python train.py --model="sound classifier" --dataset="short read English sentences (LibriTTS-R)" --train_examples=26041 --gain_aug_db=6 --time_shift_ms=100 --n_mels=40 --hop_length=160 --input="log_mel" --spec_augment=true --win_length=400 --targets=["voice"] --num_classes=2 --arch="gmlp" --norm="layernorm" --mlp_ratio=3 --layer_scale_init=1.0 --subsampling=4 --layers=6 --width=160 --label_smoothing=0.2 --loss="cross_entropy" --residual_init="none" --optimizer="soap" --beta2=0.99 --learning_rate=0.0028 --beta1=0.9 --shampoo_beta=0.99 --eps=1e-08 --precondition_frequency=25 --max_precond_dim=512 --one_sided=true --adamw_lr_other_params=0.00071 --max_steps=30500 --batch_size=128 --epochs=149.9 --lr_schedule="cosine" --final_lr_fraction=0.1 --warmup_steps=3050 --weight_decay=0.1 --adamw_weight_decay_other_params=0.01
Rows from block 2, named by matrix and row number. Rows with one number belong to one neuron. Each number is 200 + 30 x the weight over its row's rms, rounded and kept within 0 to 999. All counts start at 0.
# u: gMLP up (value half) (model.blocks.2.mixer.u.weight, 240x160), inputs 80-159
# v: gMLP up (gate half) (model.blocks.2.mixer.v.weight, 240x160), inputs 80-159
# out: gMLP down (model.blocks.2.mixer.out.weight, 160x240, transposed), outputs 80-159
u.115,237,232,192,184,172,219,184,203,288,193,208,203,230,205,192,186,196,139,246,156,229,149,167,180,199,205,207,183,209,212,153,170,250,230,187,209,183,178,175,186,200,156,195,155,192,144,224,212,213,229,207,187,229,186,217,139,167,225,120,161,221,164,244,112,209,129,207,220,124,169,187,265,205,187,171,184,183,195,191,193
u.116,187,171,225,147,243,268,176,199,231,191,206,178,176,175,125,208,218,209,170,205,157,182,239,222,167,160,176,205,153,178,216,213,189,187,226,210,220,298,186,218,246,208,167,192,250,231,190,238,276,189,186,202,209,247,229,187,169,159,198,159,193,161,194,191,193,228,208,179,223,197,210,221,160,198,162,189,205,176,239,185
u.117,174,189,227,225,227,200,227,168,153,236,151,199,233,243,207,183,191,174,262,180,179,177,200,175,160,157,146,182,240,215,181,190,205,213,206,214,212,163,192,238,129,182,196,242,242,203,237,213,146,240,163,254,173,215,284,170,145,192,200,147,202,171,165,243,162,155,204,200,231,153,240,245,207,192,227,217,218,183,218,222
u.118,237,212,230,227,190,233,214,194,204,211,208,148,203,199,247,139,224,183,184,210,162,183,189,180,132,242,220,196,239,182,159,190,139,172,170,143,191,214,192,193,211,232,209,210,181,241,141,237,154,159,177,189,193,223,153,179,173,206,140,161,237,213,238,187,234,242,196,250,184,179,228,223,190,207,222,188,215,208,218,199
u.119,214,195,241,168,191,208,212,228,220,175,214,164,192,222,185,212,187,219,223,193,215,178,194,114,212,183,208,174,196,207,186,243,244,175,253,215,229,247,181,232,192,196,241,210,236,180,210,232,223,202,300,223,215,245,187,177,204,160,179,229,229,255,230,212,167,240,188,182,240,177,234,183,241,242,212,178,236,218,173,171
u.120,163,198,205,178,235,233,197,170,212,226,181,193,157,182,213,167,200,168,194,197,229,150,232,193,157,207,222,171,182,179,206,190,266,192,160,209,198,215,146,237,216,214,248,212,180,251,163,268,232,109,183,159,190,149,236,174,205,224,205,200,167,210,124,240,172,198,169,193,228,248,233,197,212,169,213,217,159,183,210,171
u.121,196,176,231,209,178,194,201,229,184,178,218,177,221,163,247,148,228,133,201,188,207,205,191,193,231,151,220,161,214,236,157,217,175,158,155,144,203,213,205,202,154,240,138,253,178,219,186,195,209,249,237,260,194,122,200,191,219,252,233,205,208,179,200,237,208,256,167,173,226,225,105,185,235,213,240,210,239,223,207,192
u.123,188,215,160,225,208,230,206,174,242,206,216,274,207,212,153,234,179,230,229,229,200,204,232,174,187,205,184,197,203,248,178,197,157,181,193,197,213,197,134,188,219,182,180,248,183,201,193,227,217,237,201,208,203,240,181,243,193,168,174,219,246,191,210,160,183,179,208,169,153,232,131,189,218,200,200,179,256,179,208,262
u.125,200,173,208,129,197,132,163,185,204,158,215,211,192,175,230,222,191,210,141,191,165,178,231,200,192,200,122,192,190,206,214,205,209,225,189,208,276,212,183,171,191,187,153,181,218,199,248,217,194,167,159,208,206,208,233,214,194,183,223,154,157,178,197,222,248,246,160,200,263,228,182,209,239,203,171,156,178,217,148,169
u.127,172,196,157,204,166,197,219,178,201,201,177,230,185,211,214,229,186,202,229,203,213,177,197,205,158,219,165,169,181,224,203,251,224,166,215,237,200,163,175,195,206,227,248,204,233,127,213,216,245,173,159,239,206,204,242,261,157,129,145,220,292,186,191,185,112,189,224,197,215,184,120,170,187,126,168,222,151,161,204,197
u.128,218,219,183,147,178,178,193,181,216,217,174,216,226,230,195,221,159,222,222,216,185,170,183,204,254,159,136,245,156,196,196,222,200,178,163,179,172,210,146,246,184,173,218,177,171,177,158,248,211,178,174,169,233,200,164,191,182,182,195,231,196,197,224,132,194,209,163,229,168,224,134,206,199,204,222,225,202,145,169,213
u.129,267,131,195,133,209,248,204,213,222,193,225,208,183,195,216,211,206,158,194,184,164,209,191,209,169,197,238,251,212,220,169,244,257,192,208,213,217,177,142,185,263,203,195,276,160,157,188,257,207,188,222,187,223,216,186,205,237,177,203,155,166,175,194,187,220,239,209,250,180,218,183,214,161,209,205,188,226,212,192,232
u.130,212,192,189,217,141,170,156,108,290,225,205,190,204,222,150,164,172,185,197,179,168,225,198,197,216,182,216,221,171,262,227,265,206,186,245,227,207,191,156,182,185,158,195,231,205,166,216,241,241,114,268,210,196,182,216,175,191,153,156,201,209,237,227,221,199,219,189,150,234,203,201,187,202,231,211,221,153,211,256,162
u.131,166,175,238,196,224,201,171,196,204,170,202,199,216,224,216,231,237,160,149,230,178,189,233,235,212,204,150,166,226,218,229,221,205,181,215,230,184,247,227,208,195,158,160,210,251,170,185,234,173,207,220,245,275,152,157,220,189,239,188,272,154,170,193,265,226,175,188,166,238,217,202,166,166,235,216,149,189,192,232,156
u.132,182,186,181,219,262,174,249,214,228,220,254,197,257,210,217,211,222,243,202,191,187,181,288,244,224,203,241,265,172,172,190,218,218,211,173,214,210,179,207,178,156,166,161,197,217,215,205,253,215,194,213,178,232,194,170,250,172,221,162,154,186,200,187,136,226,155,164,186,151,213,196,199,190,147,172,220,229,209,185,193
u.133,222,203,170,240,225,196,185,186,201,225,156,204,223,191,192,190,177,202,214,166,186,239,210,212,207,158,227,159,211,181,163,224,203,210,277,173,186,195,175,225,198,182,151,153,144,155,198,261,162,203,205,191,235,163,214,184,214,225,270,181,175,166,229,223,199,216,221,187,208,175,196,253,206,217,189,264,249,186,167,239
u.134,216,192,243,165,170,179,190,160,196,210,179,180,211,159,202,182,230,265,224,220,226,201,227,196,225,202,210,186,167,194,213,192,280,225,162,233,203,202,195,159,189,209,166,158,184,217,231,243,229,148,147,181,209,209,240,188,240,235,155,165,183,179,207,181,230,225,196,235,202,215,170,144,206,160,183,213,220,224,163,181
u.136,150,191,190,235,204,219,212,161,211,207,216,180,163,209,156,210,189,172,175,198,237,201,212,166,223,182,177,152,264,213,183,204,200,230,203,258,168,198,173,175,249,197,217,211,194,188,215,217,196,179,208,181,200,157,249,132,224,237,152,219,205,205,259,169,186,206,231,231,197,167,189,189,219,222,197,130,232,187,197,183
u.137,212,172,224,219,215,199,212,154,234,173,216,246,165,202,204,199,230,218,248,191,175,199,207,210,202,237,229,170,169,220,197,248,209,269,189,169,242,163,176,184,209,261,153,237,190,164,197,255,152,194,160,203,201,161,153,182,207,229,159,189,207,223,214,228,205,240,166,215,210,195,132,146,240,196,192,175,218,229,175,197
u.140,150,250,138,208,229,188,187,179,282,250,246,187,171,195,214,191,200,227,203,224,126,174,185,169,154,269,215,208,193,196,247,166,194,188,169,192,165,167,181,172,263,185,199,204,149,192,229,250,199,194,163,182,226,194,210,220,198,236,281,233,189,262,210,212,189,178,193,224,203,200,165,195,232,212,184,246,178,157,163,249
u.141,215,192,189,226,193,189,215,139,222,205,278,201,176,175,235,224,214,205,164,221,178,242,238,190,184,163,249,216,202,210,219,227,273,172,250,174,220,253,218,233,155,208,220,231,202,218,257,214,214,215,215,201,167,162,173,248,177,176,182,180,198,229,200,247,172,139,163,185,212,197,210,174,182,222,190,178,195,245,214,179
u.142,183,166,197,220,263,193,221,174,194,132,194,234,207,241,202,310,200,209,173,194,175,157,178,199,240,193,165,183,206,231,206,218,240,160,144,168,173,188,161,181,176,235,163,193,182,178,189,279,152,221,237,189,163,199,226,172,223,193,180,217,248,218,216,237,214,212,188,187,186,215,183,181,188,204,184,207,172,240,241,197
u.143,165,195,148,273,211,177,237,222,190,271,211,233,162,208,268,193,184,186,194,180,114,132,211,170,210,192,209,185,227,200,226,181,191,264,196,263,224,189,209,203,153,228,209,243,191,207,209,176,189,240,190,175,201,182,183,165,184,176,174,181,212,198,115,210,211,181,204,199,211,190,193,177,135,214,258,205,173,235,237,211
u.144,174,189,217,200,208,225,168,224,191,168,170,203,231,220,249,197,192,208,199,151,242,231,183,172,226,266,188,227,203,186,196,240,220,202,228,170,192,166,186,149,210,186,188,249,221,253,204,189,202,220,232,189,196,229,171,199,234,180,241,162,228,254,220,80,228,189,233,211,168,184,219,169,248,219,205,205,131,218,185,117
u.145,196,146,200,218,209,170,247,231,179,176,247,190,234,238,190,228,249,170,192,198,194,210,222,171,219,207,214,222,194,249,285,240,264,224,171,199,196,180,248,175,249,200,213,206,169,197,202,176,146,171,267,239,241,169,251,183,193,176,221,190,218,221,213,159,184,204,194,193,175,185,206,204,164,213,230,179,223,142,285,223
u.146,218,192,239,163,162,249,297,180,232,213,208,227,183,190,240,182,182,211,202,172,194,220,216,264,149,163,187,179,184,174,170,157,208,179,177,222,235,226,169,240,145,157,182,162,187,217,171,231,223,176,239,176,166,185,178,260,176,143,219,218,236,220,175,148,208,195,166,166,198,189,179,216,212,131,199,231,200,174,199,188
u.147,222,202,201,140,209,201,249,178,165,167,256,198,241,209,230,205,250,227,215,191,204,252,175,210,239,164,151,166,197,212,176,196,228,194,185,199,214,162,192,152,163,124,223,204,173,275,211,227,248,201,151,192,214,117,210,215,201,250,223,236,243,174,186,197,199,227,173,169,212,191,173,202,192,169,170,213,194,246,248,261
u.148,206,164,229,190,136,167,241,231,202,177,168,170,200,184,216,119,156,282,234,146,167,197,184,161,169,185,197,170,201,229,193,204,244,209,221,201,197,201,194,126,191,154,223,207,184,259,178,163,204,188,229,199,172,176,222,204,158,214,214,151,214,205,211,200,176,212,173,229,162,260,228,267,237,184,207,273,139,219,223,216
v.115,200,188,159,160,195,165,238,209,272,181,244,227,222,211,184,171,141,234,190,183,167,220,224,145,209,155,261,194,204,217,198,195,194,210,269,234,190,170,231,160,193,180,218,176,258,230,196,173,230,176,167,195,168,177,156,231,228,183,189,242,197,180,191,198,183,239,208,251,185,219,202,238,203,212,233,189,176,234,166,198
v.116,191,275,235,176,210,185,218,203,162,239,187,213,166,228,168,180,187,222,187,215,212,192,224,217,193,217,185,155,239,241,176,176,203,206,231,227,206,239,156,193,163,213,152,170,214,255,172,166,197,187,185,216,179,195,233,206,213,161,220,176,243,175,212,161,188,189,168,152,202,163,182,243,220,211,200,258,230,155,224,217
v.117,182,202,225,242,159,241,214,202,233,172,201,235,142,235,171,189,238,218,235,200,235,190,196,211,176,169,250,230,154,201,227,228,202,228,229,133,170,224,208,213,222,159,187,184,176,217,222,184,249,224,250,217,244,162,226,220,211,176,161,203,206,204,154,188,165,218,180,184,194,222,211,186,184,184,174,171,220,228,204,204
v.118,206,155,210,138,191,259,221,181,216,240,218,189,231,215,262,179,191,168,208,220,181,235,228,169,212,214,251,227,175,184,195,189,181,194,219,203,176,230,198,217,221,192,197,232,187,205,187,229,206,175,177,170,153,217,150,206,219,207,177,267,238,226,182,182,169,193,245,207,231,191,188,207,237,233,223,215,176,195,199,124
v.119,219,221,242,234,192,219,191,244,185,246,264,219,236,223,218,179,220,194,210,199,189,207,175,178,181,149,196,208,187,240,193,210,232,222,145,225,195,185,189,185,189,178,192,251,212,213,147,267,180,144,169,191,216,194,239,208,214,151,232,131,219,183,247,204,192,201,220,214,177,230,125,201,169,216,233,215,146,172,171,215
v.120,272,191,244,130,180,233,167,234,216,206,172,217,215,161,235,192,172,227,187,185,134,199,201,173,184,158,180,220,187,254,179,195,238,165,208,207,187,214,189,193,206,183,228,191,196,224,249,223,224,202,206,198,203,169,176,190,191,218,222,248,134,172,149,169,186,210,183,204,199,245,156,195,207,224,197,244,181,262,232,219
v.121,197,201,226,208,163,228,156,221,260,207,230,197,141,207,247,223,200,207,256,184,205,174,188,184,187,213,223,196,203,197,174,216,227,207,212,184,148,203,222,178,174,130,179,161,187,221,147,160,164,248,273,228,205,170,191,192,222,213,235,208,168,187,230,195,174,163,209,199,172,243,147,172,199,250,167,195,227,205,222,243
v.123,185,232,216,166,215,201,192,181,168,253,159,214,224,183,245,205,231,169,216,203,245,199,189,190,232,174,228,215,188,217,198,204,238,189,230,208,154,196,225,242,166,187,155,190,197,208,246,233,231,212,190,236,221,258,169,211,213,255,191,165,239,197,238,163,200,233,171,220,154,241,230,139,260,177,245,208,214,143,239,158
v.125,175,201,167,149,151,199,192,205,169,223,207,136,182,171,188,213,204,168,210,203,228,201,163,145,180,216,211,241,179,167,268,247,241,221,213,221,200,199,203,144,174,227,156,176,213,176,235,192,180,204,191,228,190,121,209,200,186,217,225,211,235,192,167,222,212,188,194,217,174,271,144,183,241,230,159,245,149,161,222,187
v.127,193,124,153,219,186,137,224,216,207,179,174,244,192,182,215,227,217,181,217,187,163,216,193,159,198,191,150,216,218,208,217,188,258,186,200,158,206,206,191,183,191,207,201,183,157,191,215,186,231,173,176,241,200,239,237,164,220,158,208,252,202,209,268,204,171,180,188,193,221,234,200,216,219,155,215,199,168,179,232,187
v.128,208,203,204,173,246,171,209,211,179,201,213,186,137,295,174,219,121,171,166,177,238,186,233,212,218,209,177,190,201,222,193,186,268,268,180,194,210,216,233,203,168,246,214,195,194,201,182,146,232,166,261,183,198,156,166,207,244,178,230,212,160,227,208,170,180,161,181,206,195,176,208,190,242,234,213,278,211,236,201,172
v.129,190,234,242,230,216,249,237,254,231,209,180,228,181,212,184,223,254,226,220,172,193,162,206,200,169,214,185,223,226,230,213,227,239,202,201,188,231,203,203,215,240,157,195,185,172,223,230,197,200,186,194,210,186,216,195,242,225,199,158,193,227,185,228,173,190,209,198,163,233,225,187,184,219,197,268,175,181,196,200,211
v.130,207,176,191,162,98,230,210,147,176,208,250,227,192,216,147,211,215,191,233,188,174,197,170,167,178,151,252,157,192,189,171,148,225,199,241,172,205,177,188,181,177,166,195,204,188,237,169,188,221,164,217,212,147,210,180,176,203,213,252,251,184,214,218,210,172,194,170,236,152,216,217,230,179,211,274,191,250,196,192,188
v.131,203,220,161,207,236,198,209,196,126,198,183,227,213,189,201,179,220,232,120,229,209,188,202,196,196,181,269,163,226,224,220,169,195,248,200,174,213,210,197,201,276,192,196,220,145,186,234,184,252,168,153,226,178,232,177,192,189,166,198,193,210,216,115,178,201,227,170,184,190,201,228,193,175,173,167,245,208,221,218,188
v.132,166,182,209,224,215,169,225,221,179,222,205,184,239,208,162,171,216,213,173,184,194,181,277,174,226,235,202,225,246,235,246,242,226,161,214,179,131,204,285,201,187,256,159,178,215,240,207,201,223,146,202,182,222,177,154,211,179,162,141,159,169,206,251,191,204,212,173,158,183,221,208,197,177,177,202,204,192,181,171,194
v.133,173,159,161,166,170,146,136,244,192,223,211,198,225,247,153,215,211,180,193,231,240,204,221,179,205,238,205,238,197,195,216,222,168,211,191,202,210,189,246,178,206,253,250,230,170,172,197,232,227,137,263,203,174,223,169,195,232,175,245,181,228,189,182,231,204,158,214,218,184,206,195,134,225,228,254,248,199,221,232,165
v.134,161,201,200,168,216,201,202,212,196,147,161,174,241,192,159,210,223,207,223,176,197,212,196,166,181,213,196,191,188,159,210,220,298,203,192,191,154,216,226,169,160,222,191,207,204,217,243,210,221,171,229,185,181,175,142,213,239,155,202,154,170,252,204,172,188,164,160,162,199,219,184,246,202,198,253,237,205,189,229,191
v.136,233,196,281,142,216,232,212,188,225,205,195,197,228,188,220,172,116,219,197,195,167,173,217,148,199,193,217,207,240,193,174,247,187,196,181,231,141,232,157,162,239,188,218,214,164,241,224,208,230,208,234,219,221,192,205,230,238,197,193,241,227,282,218,253,130,168,166,205,204,223,162,216,235,136,185,244,170,223,247,175
v.137,160,170,177,221,233,177,245,227,174,202,228,179,202,185,209,182,253,184,188,168,132,259,217,199,228,197,182,182,273,202,211,204,221,175,163,186,185,197,210,220,241,223,174,235,188,221,226,257,212,171,237,146,165,163,214,226,231,181,231,160,182,233,238,197,217,166,158,150,235,209,192,193,152,176,218,187,204,172,211,222
v.140,155,171,203,192,185,176,210,209,172,192,200,165,177,154,154,160,254,197,223,224,169,249,193,178,184,258,236,223,207,189,271,211,201,186,210,236,170,189,168,178,162,169,200,215,157,206,269,225,261,211,171,213,237,252,215,173,175,268,196,203,217,152,223,158,183,177,172,172,187,193,184,205,174,204,175,219,163,199,199,157
v.141,206,187,184,162,179,223,182,183,123,192,263,233,229,166,221,198,184,192,165,180,156,222,216,193,184,169,189,233,219,179,149,231,198,206,132,147,245,199,215,238,189,161,223,215,219,235,206,234,192,200,223,176,212,175,201,166,202,180,202,208,172,233,216,225,154,200,168,172,201,234,197,194,212,181,220,140,173,214,169,217
v.142,201,159,216,234,181,191,265,231,149,211,196,194,177,169,212,201,163,190,245,176,174,183,201,215,228,170,200,240,189,238,231,207,220,198,215,115,224,207,200,221,201,163,202,190,174,236,235,225,228,155,245,183,186,194,228,209,173,160,204,212,187,182,167,181,120,145,205,228,181,242,186,201,165,221,230,198,218,246,189,198
v.143,157,185,233,212,242,174,178,262,219,206,208,205,256,188,212,228,227,210,243,194,179,206,215,181,182,139,256,153,181,219,193,194,169,182,215,212,185,146,258,153,157,164,164,190,247,189,161,180,232,202,171,187,223,151,168,213,179,181,191,204,189,152,204,204,141,184,162,252,156,183,178,166,214,133,207,189,210,195,222,210
v.144,191,193,180,196,174,211,213,238,187,207,144,198,213,216,178,171,194,229,186,230,224,186,183,175,128,164,228,226,173,132,243,196,158,192,199,192,162,151,162,236,182,193,176,235,248,264,205,251,189,162,190,189,211,193,151,264,192,200,254,220,204,204,234,180,201,234,239,210,225,230,196,209,227,227,177,255,242,181,193,196
v.145,173,201,242,229,173,241,174,224,201,185,196,190,181,209,170,187,250,179,236,190,211,190,229,222,245,174,208,181,184,237,211,223,216,206,211,192,188,181,164,213,221,225,165,207,179,255,238,193,219,169,209,169,187,221,189,235,241,180,199,213,192,184,218,204,175,207,165,166,207,185,171,184,190,211,246,236,231,187,232,196
v.146,160,187,218,188,226,149,210,190,199,218,199,230,185,181,201,215,169,212,189,190,197,175,242,208,205,209,196,210,262,180,179,249,188,186,204,219,214,160,200,228,172,245,183,152,188,209,197,198,203,203,198,219,196,187,187,215,155,205,219,192,206,168,227,155,231,156,177,161,203,177,214,230,210,214,214,270,240,184,173,216
v.147,212,195,175,213,259,158,221,170,219,204,248,209,231,202,190,206,253,226,197,203,182,200,286,221,218,201,155,198,256,180,185,207,224,203,167,164,211,187,207,207,210,227,140,227,178,234,222,203,214,207,196,190,249,183,94,248,192,193,257,204,232,182,242,187,189,158,150,168,185,216,232,214,218,222,208,231,210,152,267,200
v.148,251,194,225,183,239,227,235,201,190,247,153,230,221,170,197,219,227,245,201,223,257,196,236,226,253,141,229,191,171,216,193,185,246,221,199,217,202,163,196,201,283,216,172,199,220,205,263,182,185,155,226,186,209,173,183,236,281,149,231,245,168,202,247,215,180,215,184,180,206,173,203,159,165,240,274,230,176,200,224,211
out.115,139,211,220,206,197,206,188,130,168,205,195,201,203,166,182,178,235,202,197,219,180,194,177,189,209,174,200,214,213,178,142,190,214,204,229,176,237,203,253,159,237,214,197,233,166,152,212,160,212,214,126,221,162,212,213,205,217,158,244,189,134,198,221,180,161,246,193,191,191,180,253,255,171,207,181,199,180,169,217,248
out.116,181,234,178,120,171,205,214,198,203,257,196,251,214,225,192,136,183,197,198,222,191,260,243,200,165,213,153,227,166,168,139,271,181,178,190,229,199,204,188,137,187,176,157,252,211,178,212,230,192,208,225,216,192,189,186,166,223,163,209,196,161,210,197,229,220,203,191,248,198,179,239,183,221,178,164,173,202,186,228,215
out.117,198,224,232,221,209,253,242,198,198,199,204,214,167,191,175,251,160,225,209,250,233,224,202,233,173,197,191,257,210,203,188,232,185,228,254,179,198,171,258,166,191,210,227,226,182,177,268,149,256,201,227,224,215,190,206,164,170,234,168,199,184,190,230,156,142,177,191,224,236,230,223,186,136,208,228,200,216,140,248,238
out.118,200,200,230,198,216,197,200,270,177,172,166,200,237,206,160,171,196,218,174,222,167,169,236,168,233,258,208,191,199,224,195,180,145,235,199,164,226,202,192,202,191,136,178,170,219,205,159,184,197,156,213,194,202,169,130,231,174,188,148,184,179,174,191,218,145,220,198,175,174,251,189,210,193,184,161,202,228,227,172,205
out.119,182,202,217,224,158,185,273,168,229,187,150,215,220,193,171,185,215,151,183,195,222,228,183,254,217,230,202,185,171,152,160,191,214,193,194,163,220,151,280,194,202,216,234,192,220,158,219,164,230,171,166,166,198,219,225,158,222,208,184,151,151,202,202,200,221,220,203,154,213,208,182,161,243,176,223,238,207,194,194,179
out.120,157,198,225,184,199,140,166,273,162,201,163,176,210,220,201,206,274,228,205,239,187,221,180,210,241,185,222,187,155,150,226,201,179,200,216,210,268,189,228,196,197,205,217,203,178,176,219,220,260,193,217,153,214,234,231,233,178,162,233,195,223,175,203,254,172,179,250,229,202,208,175,171,251,238,204,213,203,187,166,194
out.121,167,226,175,248,171,180,222,145,245,216,152,217,175,161,236,196,247,211,203,189,242,203,206,211,225,209,193,215,225,203,182,190,247,240,206,180,207,180,212,123,197,225,212,214,170,238,248,176,169,209,138,176,205,202,188,188,218,160,138,153,193,173,215,147,232,160,184,214,223,229,222,219,216,187,195,228,179,221,166,218
out.123,210,239,181,200,186,202,188,234,245,183,169,223,228,203,239,161,204,188,149,210,190,198,239,156,201,189,228,228,219,136,171,177,186,279,169,143,185,219,196,180,220,191,155,204,231,186,184,195,191,166,156,159,196,187,162,161,240,188,204,223,197,185,186,193,181,151,173,168,194,178,193,230,178,172,188,190,217,212,216,179
out.125,211,192,249,226,203,213,204,249,214,147,208,230,191,208,241,197,226,227,224,193,233,227,200,246,179,240,178,194,185,209,183,158,171,205,170,137,158,223,195,181,228,229,195,212,229,172,230,221,237,224,190,190,263,220,193,191,219,237,175,187,254,211,211,154,206,220,215,183,165,217,205,193,199,208,190,158,173,221,205,188
out.127,186,217,212,192,228,219,242,166,243,211,147,179,226,201,163,193,217,168,201,165,173,145,189,231,243,143,151,226,155,199,162,171,202,212,205,153,214,228,220,214,196,198,185,199,187,208,207,186,180,233,214,191,196,201,207,124,231,253,223,173,189,176,233,230,220,218,208,247,223,248,253,192,228,196,175,189,213,237,208,191
out.128,269,239,155,191,182,187,174,223,226,168,160,174,159,209,183,263,159,151,219,186,208,196,147,197,112,211,136,184,179,227,241,235,174,225,195,221,204,218,230,177,164,162,267,220,212,211,207,197,190,224,227,168,186,206,148,243,216,230,203,170,190,206,230,164,176,216,195,216,159,204,221,218,205,219,187,251,241,212,212,192
out.129,212,199,227,184,188,196,201,190,225,272,166,159,199,182,216,136,174,190,205,183,280,188,179,169,232,174,167,244,215,207,189,222,181,211,155,235,149,172,233,188,208,166,203,216,169,188,216,134,176,212,167,206,201,191,196,188,189,221,203,192,89,178,212,229,202,188,225,172,210,196,205,148,245,212,245,234,168,152,169,221
out.130,155,223,242,205,187,189,201,200,254,189,183,180,240,216,196,219,180,238,210,230,200,200,165,251,229,127,243,232,185,265,223,140,156,178,194,101,221,154,280,191,257,185,208,226,171,175,214,154,189,218,235,184,185,198,188,251,173,203,181,232,182,192,259,196,186,283,241,174,219,219,177,170,232,210,183,175,186,149,210,185
out.131,227,195,175,184,207,198,195,188,214,260,190,170,201,197,205,228,206,198,161,217,208,159,222,223,201,173,258,213,206,200,232,191,209,184,184,219,216,153,184,162,231,221,140,166,225,194,180,188,229,229,224,187,204,170,214,198,147,176,163,183,228,190,210,205,160,176,181,115,190,193,191,157,188,244,156,260,236,193,146,165
out.132,172,199,121,225,170,197,157,209,236,174,170,258,215,214,199,184,203,225,199,241,183,220,233,246,237,175,245,142,175,196,184,202,140,202,202,228,209,181,242,205,247,198,230,202,228,208,218,184,178,210,136,215,216,161,229,147,214,219,224,264,194,175,181,208,183,222,193,207,214,203,215,185,202,171,181,167,184,224,233,157
out.133,217,208,201,167,199,134,191,147,196,202,192,210,233,155,192,232,159,184,186,173,219,271,190,217,216,222,168,155,153,218,208,198,212,227,137,172,247,237,169,254,184,173,207,193,193,161,254,258,235,210,175,225,195,179,143,227,204,239,206,158,160,195,232,237,192,273,220,205,159,222,192,206,230,198,229,233,223,212,250,205
out.134,162,197,229,249,263,230,220,213,253,250,163,195,180,204,180,208,230,191,195,225,188,215,188,200,120,176,232,166,220,197,164,149,194,244,194,170,186,198,220,157,221,199,188,255,252,197,203,226,147,234,226,198,215,180,142,204,187,204,200,239,204,185,185,252,187,179,203,204,190,162,230,199,238,169,217,152,199,181,218,158
out.136,160,196,194,190,192,212,192,219,183,238,215,226,168,152,249,182,236,203,205,214,199,205,196,249,184,263,187,203,184,193,184,190,177,188,228,197,191,177,238,232,172,194,212,209,162,176,225,226,231,196,141,181,225,233,180,203,201,192,204,124,196,213,165,211,200,208,196,117,168,174,215,246,234,196,169,199,191,183,174,210
out.137,206,172,222,234,248,174,175,240,231,222,127,211,208,140,159,264,234,243,213,172,253,197,170,191,232,197,200,225,215,256,223,163,193,126,210,161,153,202,202,187,209,212,195,180,214,195,206,182,219,266,158,195,187,210,213,161,206,179,194,198,181,213,195,211,206,169,205,201,170,170,217,212,271,203,185,237,263,177,197,178
out.140,176,227,205,137,166,235,198,217,208,183,199,244,179,225,216,180,216,183,214,246,167,231,167,156,203,253,166,148,222,183,215,211,159,192,176,254,172,242,203,228,166,202,150,196,176,203,190,250,171,202,191,181,248,191,223,164,215,222,159,203,184,142,192,235,219,216,217,148,192,267,183,221,220,238,187,192,145,163,169,184
out.141,194,192,199,230,190,151,222,190,189,157,121,187,210,213,217,209,252,199,205,227,149,240,147,206,193,204,222,210,220,197,228,177,183,215,242,202,181,208,210,167,194,196,239,190,190,229,254,149,197,193,201,286,268,248,176,136,173,186,100,216,231,181,201,212,168,169,204,203,182,189,162,170,238,222,222,235,191,248,228,214
out.142,137,230,222,213,189,214,167,186,200,195,154,239,207,230,146,205,193,215,206,171,240,215,162,226,165,226,172,190,166,193,237,214,178,220,168,201,166,176,241,221,238,256,245,158,148,216,216,213,218,179,211,190,210,210,251,237,211,173,235,220,170,191,195,170,186,202,203,180,214,164,222,183,210,222,252,215,236,159,184,182
out.143,197,201,217,211,256,191,178,183,155,190,232,195,170,204,208,160,107,137,238,185,242,222,203,229,171,181,179,201,175,177,245,184,183,184,207,196,173,243,169,201,196,174,189,261,159,164,173,161,192,201,256,167,224,197,186,173,196,189,163,158,227,219,224,169,199,233,199,229,228,163,227,213,168,185,202,207,187,201,250,191
out.144,261,217,207,203,230,187,182,216,212,237,169,258,156,178,195,201,230,126,201,236,159,239,164,185,148,183,226,188,178,188,214,215,209,211,256,202,157,162,201,211,192,177,185,196,235,209,214,207,253,170,174,169,185,215,220,246,205,227,200,177,177,172,202,250,211,189,178,228,189,248,209,199,206,193,175,188,264,242,219,194
out.145,185,150,220,172,208,184,197,181,209,198,191,241,192,162,206,192,175,149,178,175,151,207,207,177,139,206,146,244,211,193,210,173,194,154,150,218,252,166,199,186,216,177,200,169,171,176,209,250,171,137,173,166,151,196,197,198,218,197,204,175,135,230,206,204,221,194,211,210,202,140,231,239,201,165,241,221,163,181,190,196
out.146,201,178,189,190,177,204,204,172,209,187,182,221,249,245,149,164,196,209,159,190,175,236,182,177,145,120,252,169,165,195,151,195,206,228,180,217,224,188,149,157,255,115,203,177,238,220,189,177,255,210,209,201,232,207,197,168,172,232,200,163,236,212,152,233,195,190,254,214,158,204,223,225,162,207,190,155,200,202,156,143
out.147,175,202,201,223,167,205,176,179,252,231,117,250,185,189,232,190,188,199,194,176,206,238,204,190,180,132,180,221,211,184,176,186,183,155,224,245,134,183,204,209,218,198,255,170,135,185,200,196,192,192,189,138,167,240,226,233,229,230,194,244,174,255,164,162,208,197,169,175,242,198,150,239,198,168,228,174,166,150,242,219
out.148,184,189,193,155,200,176,190,197,241,205,219,203,268,230,223,191,200,170,135,137,218,191,200,238,166,194,214,185,149,251,172,249,142,180,170,188,202,194,213,180,211,174,193,183,147,216,171,163,171,185,163,178,184,192,190,203,236,201,178,237,189,199,167,203,190,212,136,216,253,185,191,242,199,208,184,227,198,186,173,245